A small image captioner, trained from scratch: encoder widths [48, 96, 192].
Rows from block 2 of the text decoder, named by matrix and row number. Each number is 500 + 40 x the weight over its row's rms, rounded and kept within 0 to 999. All counts start at 0. Numbers have three digits each. After the name is the row's rms in percent of the matrix's.
# proj: cross-attention output (decoder.blocks.2.cross_attn.proj.weight, 192x192), inputs 0-95
proj.0 077:522431492508520432431521461485454522513530515515551448558505490554479464534495482500474530545466532563525566574537493454463532522540459583478505456505508460505568500484519496479543579574516605483507556507532480548476485487484533465520509508490479517471557487494502534488467542539490505494
proj.1 117:459488489473482404451430593512549507504363511510415521501503554527464519474530492531462514515547519523467551435466422507447506458499475477514509500481483523536536482459502530499480470576533529465521535579405534498537512467520529403488552499586548583513484416575458485517470379464470540491
proj.2 126:449512486511502524524535475505532472528568525494495502509535460500494447499488439488543530501533432497530523534492503472524488485531482463520450532459490513512476482517458485511473592493506495493472511569504523521559576482520605440430555453571553534557424487625497497611509428488471563475
proj.3 074:504568435528485417458434523515500476518390448508481517419491503503461537493465497515474541504515524549539510405483428488464505483495496553532485521451524561508502518487485518493412522514549534477539519490463491481519518451451494484477489465518538542570518469547499460499500404516533470492
proj.4 090:567474487517464542498478491529457529531529486480514513529506493513486429523487507485507563523514487516490496483506461510503480485510478519475482514481492531482491520518514478488446543545519494594555515480548518456398562430512355569517469508491495600481441617476593499507571414536535484502
proj.5 092:425528520487528519536519478472541469470459487525507516478478537467518566474530518469510442477493514457521474471472561518518476503481503476517515525533478502469474519486488511497561464460458466465507478467474531458517432517475547483539481511470502453457553485424475506430501468481493497519
proj.6 065:432501514496517491471542494431517475461470457541494477443456515516509556488488562550477492411484449536514484448497526547481463444462568513487553514476511516491452508491490484476403484485515478592517459504528528460494496572427444458420484507492397492499468501493526485580545499506509512511
proj.7 118:505460496443482495570448534526533460497446566464434521512476558476492484497558434453484450561569407517520572554546454548487456444491496492490540458474510466552498445489536499492482594556472525514494433506562551466534583542530528486400512527481497476548523465568515524592584531517497503491
proj.8 094:405496523514527482504521571487563492478454517538402517405486507479498570440502517548460461407502438549557473460472537521484498471463458562516512503526478530501464527476482503497415494512498498467524493496412503462549522474506535508522527498528532531516435486561451442512485388434525476494
proj.9 091:547512554484515514525527513473495533432474529507537461425507499456542485529525546480507489512476573523346580480517468533520476497506484442502560453440549464535609416488556489566574424606507553469506505510473510454546501500518501486534533481496488491495551488485428520505469488489505474530
proj.10 104:626499503508521502491458559507438533495486438481568485456477511498518543495461579503441519467437506442576452513495531514491528571479491543537535536565464507416439499506484492506538407381461406515563470499477499508501468507501463553509477528500464496500492520446495480450524442497520519534
proj.11 091:444539495504506500529485461529515473506501482454481510526510503492486479546515429462519581534530433514560522486470520502430487474489513520504471475471510509537503519478484492514457566508511522485562524502408533432491545428522545471523515487545552576509413509537529529467458339450521470521
proj.12 106:527463506489528531576505498506464478499545467485510500556468495479504486502491467461482500519462507474431486526504544566494501481479507447480508498537520505505530576455524480512548495480473472472493473510405520486498481476524474493529511530551537537508425519482475495484472413474494480531
proj.13 081:511501502499449520515489517525520524490490538527530504499529466477496459462496530500486492503499530494446489414424554508519511498510506473513512506480504514479472471486511462556516477509494456464543519535425517553510490483510508499526530518494453562498505462462466517461489413520465496510
proj.14 128:560487477518506539529491469512456493520535461466569496568475514507485491502480544492521525506472536449482478465441553513474491481494515422528494520511485526478481564504469456514500468438508422554505466502501521532476539510504366476510464515516518539532490531474545532517506467530503504508
proj.15 102:513551485541507555592506474523495459502568423489534526515466487468550505463439464478526546476486450466540490527550503542428481541476465541519527497466557473531483403495502575505529481436483451457482444500578521560517493522507545503501471538457539460486534459487525529512500584514465590486
proj.16 107:533517513490530485470515484467493482510503510487513482512517493517471509515525530512508460502471516439512443500435559497556477498492495466504454547495482523459443533526454456514475521402513402560461485492542504531442501507501443496542485507539518528546431543511581526557482530517487533469
proj.17 116:557485483462472466481411553522497500498395487473457509526470532531471513495545517487452525539507517553472512414518446519493483480507520556496513474451532527538508467505544515547452437577516524491509531511449512471533488493488495505503530490508475515515522458491478484501494487489496460510
proj.18 093:522481495515504532518551470533522479533546541498497501561521470485480463551541521508532489505515567515510509483467501503425523515511484523508473504465541542517567491500517446508497482519514502515398532512570444517499501504459456507532516495513476443485495463584482463572462649495491517462
proj.19 106:488529499476489505478459523509506473514498547495463503478527481499494482507528467491535496533533439567583573419498439484377491448468478626531483510463530533578505475483486505524366551555548539482428500482576491523507485507478541492510476475473486453513527424553518519540476634536482513479
proj.20 092:596498495493548533482574463487536464505558581498524460501527440484466527540506514527525511469510522504490468480444503499409517468520510492519478518519460555535532619441474505421501498547512497540466518474469476508477565440538431583537500517488547544525465575461534508463507486532533443519
proj.21 091:487447537468510489446549544459522538471567519528501471499563440518493472478503498485545527482483484511409538513499537500531488477540494452477455505498502488497556486473513513482536520591518572477501553510399490485535454513492502480525511510510512528523478472481471491464420481492490453526
proj.22 088:429523472521519482502527489519543443515476527496425541555501506476492521525524543552510440476577545547597523415467466470372509460455530574508503485481535561544504521485489517485391505520521507507464484467514514486476498518493432500516474518506515492508523492519544506531515587488501492482
proj.23 077:546527511523498476516433555549458523477429475476508528537481537485479497499498557543459433535463507531510550453516441546487504463465499496488544469575484497491489546482521477521470515530483500464491471463477547445533452552490515473482505487460463415442561463524442497517537554462509444507
proj.24 086:499447548523524501498623464502474557476568560542558479467519454535512467515474538543543473455452537530483527614514471482511488520527485473464510470480487463513551469506525521470545513541479570510505484486533497534464458546481439499500480478469516416422529558486464477475540552502522525482
proj.25 082:619443480467514490482477503511507511510543529484564499459536453505478488512521501454516535545500544471437512528533489463583506526522481526516469503517502490499509411509489513492516500491522498519453540557431529451522548463506545484452524465557476552537437530554492479546512382483508488519
proj.26 104:597543495509521484508456503495465486498494458472544505507507484516476527511488539494488513528445485513493560485509478503463502535524485544517493469464520481521542413486511523580525460504506510514539514504433505461500505459497431489488516530540477528520494468492494468471494429487512470543
proj.27 135:438471530491460503513492496490529525477448532515461491438498496499510474518548554500498529482519505584509546494564434504397518496502498592505549438501519507594586482441574581474484439607482624510515505482525506456480439524470489501485495502486435406458531475462494479501524568471501481504
proj.28 086:532566504564538521529498453491456516524500428484534531497481501499521542512479575527492537470489500459481493541525528487545504524484477507478509513513476478464480526507516513471529500450492464591540505507544441520384540493475367515514493530533470503497426590510566441511522468503550545484
proj.29 084:503542494515470469494430506518441501474465462531525515524453549489509464514455533522436455539460494536484517513508468541498516530495464566488562481495482489492538447497554485549544545556467528464479484507565526498527501524516539504469515518475447458502558469467477516485552514487483555515
proj.30 087:483450507507498476486524551516480524466521482519498494567515511473498453499493481503491488514485531532426521567513485519547478435527559396476493494505511491517519574501519416472497555580474534522376471506571501550536480521517509543495469488457488502509536495429495569559495561571438517529
proj.31 089:567535481483500472505437504497484469514489469473496477516498507507467522527525522482502519550483567580555536446531460509435486487484519640511493495502549553571552489470531460496448579581511582543496487491489498500449535452523394501543485553550506618541407519482591546518453448501494498516
proj.32 091:498525527486496501510474486505490493456425441451517515489471558485511562481504483500468460497469460480522499506522480518528494504478487513486548490530467448470467507503516527449509531480484491423541472505493555514629546530512518513433521505466536526519625431513441489498566484526482463506
proj.33 112:626479497489545507523504519507452504514530545493539480522466474497508475521506578519509480511493528493476507440473508505443506469491468499530492519493510555529497555476505485516446479500506468574424473515543508509440497499502401530533479516520445528526427535471550526546520517512494503506
proj.34 126:519471555476496522538532504518519543447511560514510485469470497482504477511513550490503535486488484508512525522482525526444515488490492506513550469487493507503521506476528494524542470527472500519523494498452529447456461486501498514507503516496447482428459564418492494441533439439541421544
proj.35 088:528535500518464467480482503537463528499505491507524503550500487500463442481459495530512526537478496483517493492453501498442501527501492480520449514439541532478494402541468424562524491502517440518448535556500463552523540475497520475493531502544489592574445451594520488578484493502480592493
proj.36 105:467479491478467521516489446518528491515493524490506495520537516507511449535506477444546513549520482544565533467490454463477499527523452574514515465448471501513510418502483541532468498534522551417526513495497523487573483542449650442416528476472514387477601374561448435506564573497510523465
proj.37 105:571531485486526479476494502496502500506527483499524490517550462516478529483505490486529520535520512463507518439496482467481527507511451490536493547514473507473501516522474511489516504464502490478479520516423528511535485474513527487473509513519522541603552436508508518479448479544488409527
proj.38 121:474538518522524510535480491508492476488481484495496540509490512470508530500486501487486455503479458488543448488458539520541467493475515477537528524501453510484423494502461474557462485448471421477506487483419526473509476503526541515540520507510533490471449517469453507457479410462515483539
proj.176 092:570498507450537506512516526489516448502482548506494468504484498482503534513546504494504461532517557463392464456497511520581506503487470478516499545499536524480474454525488494554473434441494411565442461510570486521417482525517425527548492523548485524528441583491547514549449539493514507496
proj.177 070:520486515498440539478484514477512499507515482481475516557507517488517527387448513521490533467447486465452475506475518487600515546547533449504481523531485479455490454509462452515555486466476510530502511465478499476435477488517424547574438498435585535433477592417542570409479471491515479488
proj.178 113:519471511520526527566487496531513488468533460461520528535465512472535553457470414494485500471478424434525491562473548540518510505479464415503525512489486441418452485530478484487568513432463417431523466520487519513602522521528589464475547513510541494515551417545450508522492512487478519499
proj.179 107:531541548506502565553553494505518515461556531518521507481501460425549505455478503475549456472484470461503514483502480545542474457474515430501540501537456475480465545496475479478488528502481476437509458499439525471559479516547492509527510532509528486476516467475453524430473448472501480534
proj.180 118:543477508506460530515449486510481509462508479455528506551503528488529465515505485463500508529483496522500537504495456516501487509495480505516540448482496446492535461494526493507530511544486540494459471507590532532590507548486530475437511498485454466529604409532490525594534604534456557495
proj.181 086:512501478509468493452464517484478513537450477470450507457499486540470508498494550542491583489504484553548529464553454466424499507518509601477469481489494548542523522473540516489484577599534601498520553508469554437511549466492472451446471461559497542577462442562558441519538439472495492490
proj.182 115:593489471481493478451457544495479523524459518496516477455513496527466483514525580527495564510522545530440523464482460469489477450517516485494462516470499534546570501491512468519472508582522542590518531540494542471449538473512393514484484517555454579557435532490575512514516411497495483518
proj.183 088:581460506490514549544558470525505516514626546500552470541538457484513432466486461472579526538499526406433470553456578487567490500517509368499464530519529470440456533538489461512545514403469416512452509492497481503494516482511475514529512480471509519488534518475503531489485501535489457499
proj.184 133:542477536502505554526581488496496546483574534529570462490520460491524460524496559474549549484488551511499521538540495512456503490509540494480540457530532485523546548489544505457542506515489550583473488474549481521429469514477356567537435536463475510476522584375524504462508518543515461527
proj.185 126:479513547484474477483462539499485521465466501501504480471517514505496461508512504480476528521478449547472543515513470521469479479521503504473492449430522491563564421482528493529529543609513571454410540552488455555547453520478599466538555481519445457481505406508427472520461593497458565498
proj.186 096:509438456477477465511446525544478500533515481462482489563510526499487451527512440440508553591523520550518556484544435505454501438531528487493493456493506480548533513468505520472502570591530570459478503508508562508559538508507566471444485465475528527500517461507493586536494447548446497516
proj.187 094:440477504458480504486476500498526495466451540528480466460517537514489456555543414463509514537518476529465529561552452503557470452541519503461513450507459443532491531503496522468464556550523564523594514463531526421487532484482513508477526485441448499479501591503513480487537405489558403499
proj.188 090:474537474535511516506443505521474503500485449485514512468482509496520510499483474496479531493489458461473485548521510506524493540494456476499514469519479480463516520510484544491541456429495475495571519527394505465520550482525490508499520519512501545506486507523490471477491434469543467505
proj.189 092:459512550475495536504541498458550537490513564560483461409546479476514494517537562481519523458534524497527509530488538463505523534513447547496490499505539479479568433483517507496532473510480508524464507516438466538544471509511452528504527535504394528576487479466484480510469550521493426544
proj.190 115:467508475515487485498488519530525476537482517505431532494507541493503508493489511542498520484554447541576467474505450480446460478489519558497485510469486524539480525495488516448385557495535514527527490491584489477456491523468531454462479490500511436494490481570572481553546649485501530444
proj.191 103:537473465479512431455466530535507488530471540476445467504518514520472515516527451537472508527497491483469459477500510481580490482502494469505462545534452519474460537540461487489464505465500461541531511524541454496427511502505461502515525502538473478486456545521546487485494521520540508480