From a checkpoint of a small image captioner.
Model: 6.36M parameters, 64-pixel images, encoder arch swin, encoder norm rmsnorm, encoder activation relu, encoder patch size [4, 4], encoder depths [2, 4, 2], encoder widths [48, 96, 192], decoder width 192, decoder norm rmsnorm, decoder activation gelu.
Training: adamw at rate 0.0025, 8400 steps, batches of 64.
Data: trained on photos with spoken descriptions (Open Images, Localized Narratives), 101725 training examples.
Rows from block 3 of the text decoder of a small image captioner, named by matrix and row number. Rows with one number belong to one neuron. Each number is 128 + 24 x the weight over its row's rms, rounded and kept within 0 to 255. All counts start at 0. Numbers have three digits each. After the name is the row's rms in percent of the matrix's.
After each neuron's rows are labels from the 100 texts, of 14976, where the neuron reaches its highest value: "fires on" is the input token at the peak. Only what is clearly more common there than usual is listed. The data: photos with spoken descriptions (Open Images, Localized Narratives). In brackets: how many of the 100.
# fc1: MLP up (decoder.blocks.3.mlp.fc1.weight, 768x192), inputs 112-139
# fc2: MLP down (decoder.blocks.3.mlp.fc2.weight, 192x768, transposed), outputs 112-139

fc1.470 089:144129117138130132141100167149158148136111107115163146138107090118170120127158121105
fc2.470 076:129148142119126159139138102149149111131162127149172163082115153105150127101140134114
fires on: "we" (88)

fc1.687 111:109083110112088156167167122126119150109125138133120164147155148146138126083127198113
fc2.687 139:119103146116104111112101113139129092160176142090116126096126082122127115142114080134
fires on: "i" (32); "in" (28)

fc1.512 109:118077104093159152124113099080124108165166128163118150100144150133133109080097142147
fc2.512 121:145121131074107144125123123114142129117184127132147137139142118129080118119089145152
fires on: "<end>" (71)

fc1.381 107:159092116141150106146142134172093120144150155115119155124143119160131107114101155160
fc2.381 131:156163157136095121165088124115108159120107103116140154128117140133154150161124146151
fires on: "an" (81); "the" (16)

fc1.597 100:152135099123177136165135128102131104154138125117095129109118149159147105137133164151
fc2.597 114:105110146115163112118135114116106121115107094104091165109134150178150112125127169140
fires on: "<end>" (33); "the" (26); "." (13); "side" (8)

fc1.616 094:176148129152142133133130145134140105115136102101146146124135124110136162130117196128
fc2.616 092:108151126141080160117112130129074129146115112144117114094130180134132109141151161110
fires on: "." (39); "," (14); "standing" (10)

fc1.392 106:149145139152131124132184130114121135172118114109138145150151073118144142133118144134
fc2.392 129:221136137116141144162107069134130093113148158129137117118160126110099130137093123151
fires on: "we" (19); "zoomed" (12); "black" (12); "white" (10)

fc1.167 101:162097077117125127207143128107150145154136151116126129124081123108159128108135131164
fc2.167 090:116062150137112132124140180125115135130144112116107106106172165130087144143142156137
fires on: "see" (61); "on" (15)

fc1.363 103:149147102112126105113135123127148153139121088117152112090160095147111142100116172114
fc2.363 098:102109174137118145135105111088114147119115178119095135131131147108116099154125131143
fires on: "i" (71)

fc1.104 099:137132150166118145110166115151132095163150096133167201095100133147154142119119115102
fc2.104 079:112165184117113124112104106105126122154175101124099082150160127156171096125143089134
fires on: "the" (34); "is" (23); "a" (17); "are" (11)

fc1.204 096:128140104101130107136159157121134133134130127150112109096135134139120112132152157111
fc2.204 109:140155120176157149140110122122118154116167132086127147134103101138123150118158152100
fires on: "top" (59); "the" (15); "to" (9)

fc1.285 099:104093138095110152135127172164146136111122124137101149141097133156149106103094125112
fc2.285 083:117133097104141117121107098142155134132134136074123126120124116135140164127145116168
fires on: "we" (26); "." (17); "and" (8)

fc1.36 097:143119085113094172147124126134104146140146146099130130127148135125140151109068152173
fc2.36 104:129097152100120122167142145095109125154117118142101146102164144114126145076137133141
fires on: "a" (81)

fc1.637 101:139111100173127144163125176088131110116088134156113133139127140101113156128149124118
fc2.637 080:120167089135108138138151118132126153170122157075095123176152145172138098107171166117
fires on: "there" (97)

fc1.514 099:108134103123118109128148134091128123165167094164156111104091131118111146119132130140
fc2.514 105:108150139126140093146166149114136131136139120105124062111106108129149133131116147150
fires on: "<end>" (85)

fc1.281 094:092113128157147133210149092111123115152122127072124072148142143101154115161145142110
fc2.281 084:136125135135116099158101102108131119093195091109124111149142091118113161144122155107
fires on: "that" (10); "glass" (10)

fc1.276 090:099147092099108131128154095095144136172109154108132128091172107141165123094119194190
fc2.276 068:140123094096120107172114142093108057103134140109152170166109143115144144133095145142
fires on: "a" (45); "the" (34)

fc1.76 106:089098093110094125148134160145116117111127110159121125125102116121135130133106178138
fc2.76 105:119140110111088107107111134114174161142140145135150126143141108098110135114094082102
fires on: "i" (22); "a" (20); "and" (8)

fc1.743 112:090089132164120163145115086095141084128101080151132120104164086158148124112138117130
fc2.743 140:107125119164124127112108114136143118108112131137107152146101107167152147145132130126
fires on: "can" (73); "also" (26)

fc1.664 087:135115110131160111132154132127165107166119113158134140116092168164105085095105127141
fc2.664 100:143149128107106122131120175123120083166099164138109111120110140145105139099122120126
fires on: "see" (95)

fc1.746 102:140134124138141104141143155170126103113134103130138125133130113155182168119106170145
fc2.746 121:146089133120108131146109122089124068154131117121143133140137101097105117146093107142
fires on: "there" (71); "i" (9)

fc1.602 103:078118111133129167147163175130096137143130150109102109164187168181139165148106147118
fc2.602 102:170141110160118128115123150094117151160101159133151135086102135168161125142115185145
fires on: "sign" (16); "wooden" (10)

fc1.206 094:127076114143163142114149164159118121123132164099077150108134129123134126117127154146
fc2.206 088:123107113123102131129086133160144138164111113115119105122136137158128120151133125092
fires on: "image" (29); "it" (23)

fc1.283 098:124111136177108142171115142150144132167105158118151155120116144129148124105144131129
fc2.283 086:114182084133140122111159127140135109073166145142091105111118126142139127132146106105
fires on: "." (28); "standing" (22); "and" (19)

fc1.10 099:127117107118214140155152141123133122155088128114124090126088126160176124066166128165
fc2.10 077:149152104175141106093162171143140122106102132109093098154101168132096149155153172109
fires on: "we" (77); "with" (10)

fc1.596 098:149105088121136108164193123117070131147153177100129128141101121093085130157125134120
fc2.596 082:087070159129129093156142152098166141119132110137122118112121089120105164070131169113
fires on: "see" (38); "so" (12); "glass" (7); "holding" (7)

fc1.695 101:138144155095157138104159098144158110109081112105133139179162115133131147111159158117
fc2.695 100:177123128152164103108112124109169176161159146101120142200145132136104127160114143111
fires on: "the" (64); "these" (11)

fc1.133 095:134115094114146169148132131131145171176102099136094104089148109143145141151133128129
fc2.133 073:117107124148174085127138143107124134158140133082118116128101147152124132130148071113
fires on: "<end>" (35); "." (18); "color" (12)

fc1.564 099:138125126131144127168103112123096100156120169093131138126163104110148110116124178149
fc2.564 101:134125098129150111099134118162134135165146102073101108131128115141181169107114124135
fires on: "can" (81)

fc1.654 102:157076101103128135139118092131107125170124147147093172097081188103125095088111143150
fc2.654 080:152135122154097105134100115120153147133156132119121169141115119133105123142134148147
fires on: "see" (24); "there" (19); "standing" (15); "we" (10)

fc1.642 100:131145149136104123178138123124134098093138088110140116130116096171139163124111136128
fc2.642 116:119100141098068110103155144130185160124091120161088147126117112154081116129152152113
fires on: "i" (17); "as" (16); "and" (10); "can" (9)

fc1.13 111:135116139117126131105141125127158152143095120138136135087114062160195165156095114166
fc2.13 114:115189090137117167142148126112120060142139153116121141152108113095114196118128139143
fires on: "can" (28); "text" (17); "musical" (15); "is" (14)

fc1.142 090:085110087134127150136095106147157104144114126154094148096139111136155124127147167095
fc2.142 075:165163165127132162098130120113144097128168123170130150117135106118092110112164116131
fires on: "i" (85); "standing" (7)

fc1.337 092:152122141147125136134144142138115132152157126100096123158185066159103115170105136133
fc2.337 085:095146077134099114099086115112148113141140148107120147150119106145117111102136131130
fires on: "persons" (45); "people" (18); "person" (8)

fc1.488 111:170115118113142145136125112089152121132134089148109151144128099120123126069117147122
fc2.488 142:165102119121152136128137146116142151117158134129085091149123122091094128125107137162
fires on: "back" (37); "grass" (10); "plants" (7); "wall" (7)

fc1.557 101:175155109104167172163123144102116129119103110158142125121171136159174153092132145137
fc2.557 097:165139150156172126143156102154107101117155092138145167142108156130156124125129138117
fires on: "." (96)

fc1.477 091:122129094109111141134143171144112090123110119177130137093138122095127147067117180154
fc2.477 086:094108070109151129115156094131143105127116130103115111075102135164134122168111156144
fires on: "see" (27); "in" (24); "holding" (12)

fc1.440 098:123134107108155140135137147180109121157114155163070103103121105111142114126135168111
fc2.440 073:152137113110128127131150120116120085107146084159106153155129131142094137117156106126
fires on: "we" (26); "there" (20); "posters" (9)

fc1.40 100:167111095168161151159167153153134143133112122117169107126122109119128190123137149127
fc2.40 084:157132151146083143128100098116124103109086144128140152140141089134121090114129127120
fires on: "image" (60); "there" (15); "and" (10); "we" (8)

fc1.552 099:098117140131133100130148132157118078130112136134093139129129102143143108124122156105
fc2.552 119:140132113105128117168131097110141111105101122123127129135121111116083115152124133135
fires on: "we" (69); "the" (24)

fc1.207 104:121121140128179093126089125121139159162089157122135159094142101153130142118109155145
fc2.207 112:136117133090134130152119105136105128122116135146108128117165146116120130143174119140
fires on: "see" (72); "standing" (24)

fc1.21 097:113141129114099138133149161166144159147104164116103117101100129100170096118112133160
fc2.21 069:117113104135132126135054170105142143144142153126113139118145108144152172142157123083
fires on: "can" (68); "also" (11)

fc1.752 101:091091101148140149159116127151128156102148141151119100121087127130139148131125128166
fc2.752 098:117158163178114142109144094117136159142113096107129152127147146157136107093125153110
fires on: "back" (16)

fc1.524 097:136119148093136119152149115132150152135108099117116094124116125114128123126112149159
fc2.524 093:116130138115118121158120153172110131149094097133090119115113119173088114122125111132
fires on: "sign" (19); "name" (13); "is" (11); "chess" (7)

fc1.102 114:111140133163145165153143153089168158116108126130126136116081096194168133128092131147
fc2.102 151:153107102087153142137132148132147141111103107104128140113125108154105121143168139143
fires on: "the" (93)

fc1.33 101:113125120139127146151132145136108105166126122152111122133178094153123134146104164083
fc2.33 106:149147096098104158107159100145106156117111101147137134119124107167135162103147146124
fires on: "top" (22); "over" (19); "beside" (16); "behind" (9)

fc1.90 094:126145125147148135141107121112123167093141082137164144114131108129162144085103118121
fc2.90 099:098106129110104162120099159127145156165138178152122126142136119161189149144133131095
fires on: "the" (58); "two" (23); "an" (7)

fc1.646 095:130099124094152105126156106162135091118131165132117140117153133121102129138122152149
fc2.646 102:168116184133138112085147112094110104135094097189147171144125110192097087126169139107
fires on: "there" (97)

fc1.331 103:131124130152105143165188155122117111112143113157083113124128121139114115149125150097
fc2.331 110:118140114124166111058119135121152154106071146133100105147097116122117150148116095146
fires on: "top" (17); "consists" (17); "can" (15); "either" (10)

fc1.270 100:148063132119113141157139172075079154113097175128130108123155151117152158115114127128
fc2.270 103:118127136117130172186122147096141127185130114155155143128136154145113135092151104152
fires on: "a" (41); "see" (38); "," (8)

fc1.749 098:122115144115107159142137139162145125127098131155114165121144117098136139162075115089
fc2.749 110:159117146145164118113095151119134084131119154136156150129146105151165135109132133093
fires on: "which" (41); "i" (14)

fc1.290 103:087110143135157085144157130125160166148126094143138129114112146147156117105106156135
fc2.290 109:126113088138172087140138137099149067135125193129121109129135119163103172136174148137
fires on: "there" (100)

fc1.531 106:171073093152067129109114177119136169118146122111163120148138115103118125121111164134
fc2.531 117:143108111177112124132137140120111148102145103103126154126134122119077134129139148076
fires on: "image" (37); "him" (12); "them" (9); "bottom" (9)

fc1.414 097:141128140118152150140118135147114121158127167109109152148157106133173169078153144121
fc2.414 096:125101130135114144095090150116092131114125115150138101107105108102129143142132121122
fires on: "which" (53); "where" (13); "also" (11); "," (8)

fc1.321 100:110119130141120137138157158143147159133126108133100160136135109169120114098082123097
fc2.321 085:142170116110125104116091139117129141151119135122150144169144122108175104129142090155
fires on: "i" (62); "." (18); "," (8)

fc1.305 108:112126120072139119106142120100166111088123070115102121110135091152125123106130197121
fc2.305 129:201141142134130139125140088155139120133084108126140118175154112133125116102117135127
fires on: "the" (28); "over" (26); "can" (13); "." (12)

fc1.280 102:123090094152128196144154165115111181144130145112131109143121129161146121127124109144
fc2.280 098:130155115133095124140139139113133101149158121157137125141135181127120125115147130129
fires on: "." (100)

fc1.689 092:125116110144096160162141146119093094132063141124139179119098125134113124147135107136
fc2.689 056:150116124098146111084133145117124112103104142130092108145100117093123137108151137154
fires on: "<end>" (33); "water" (20); "wooden" (19)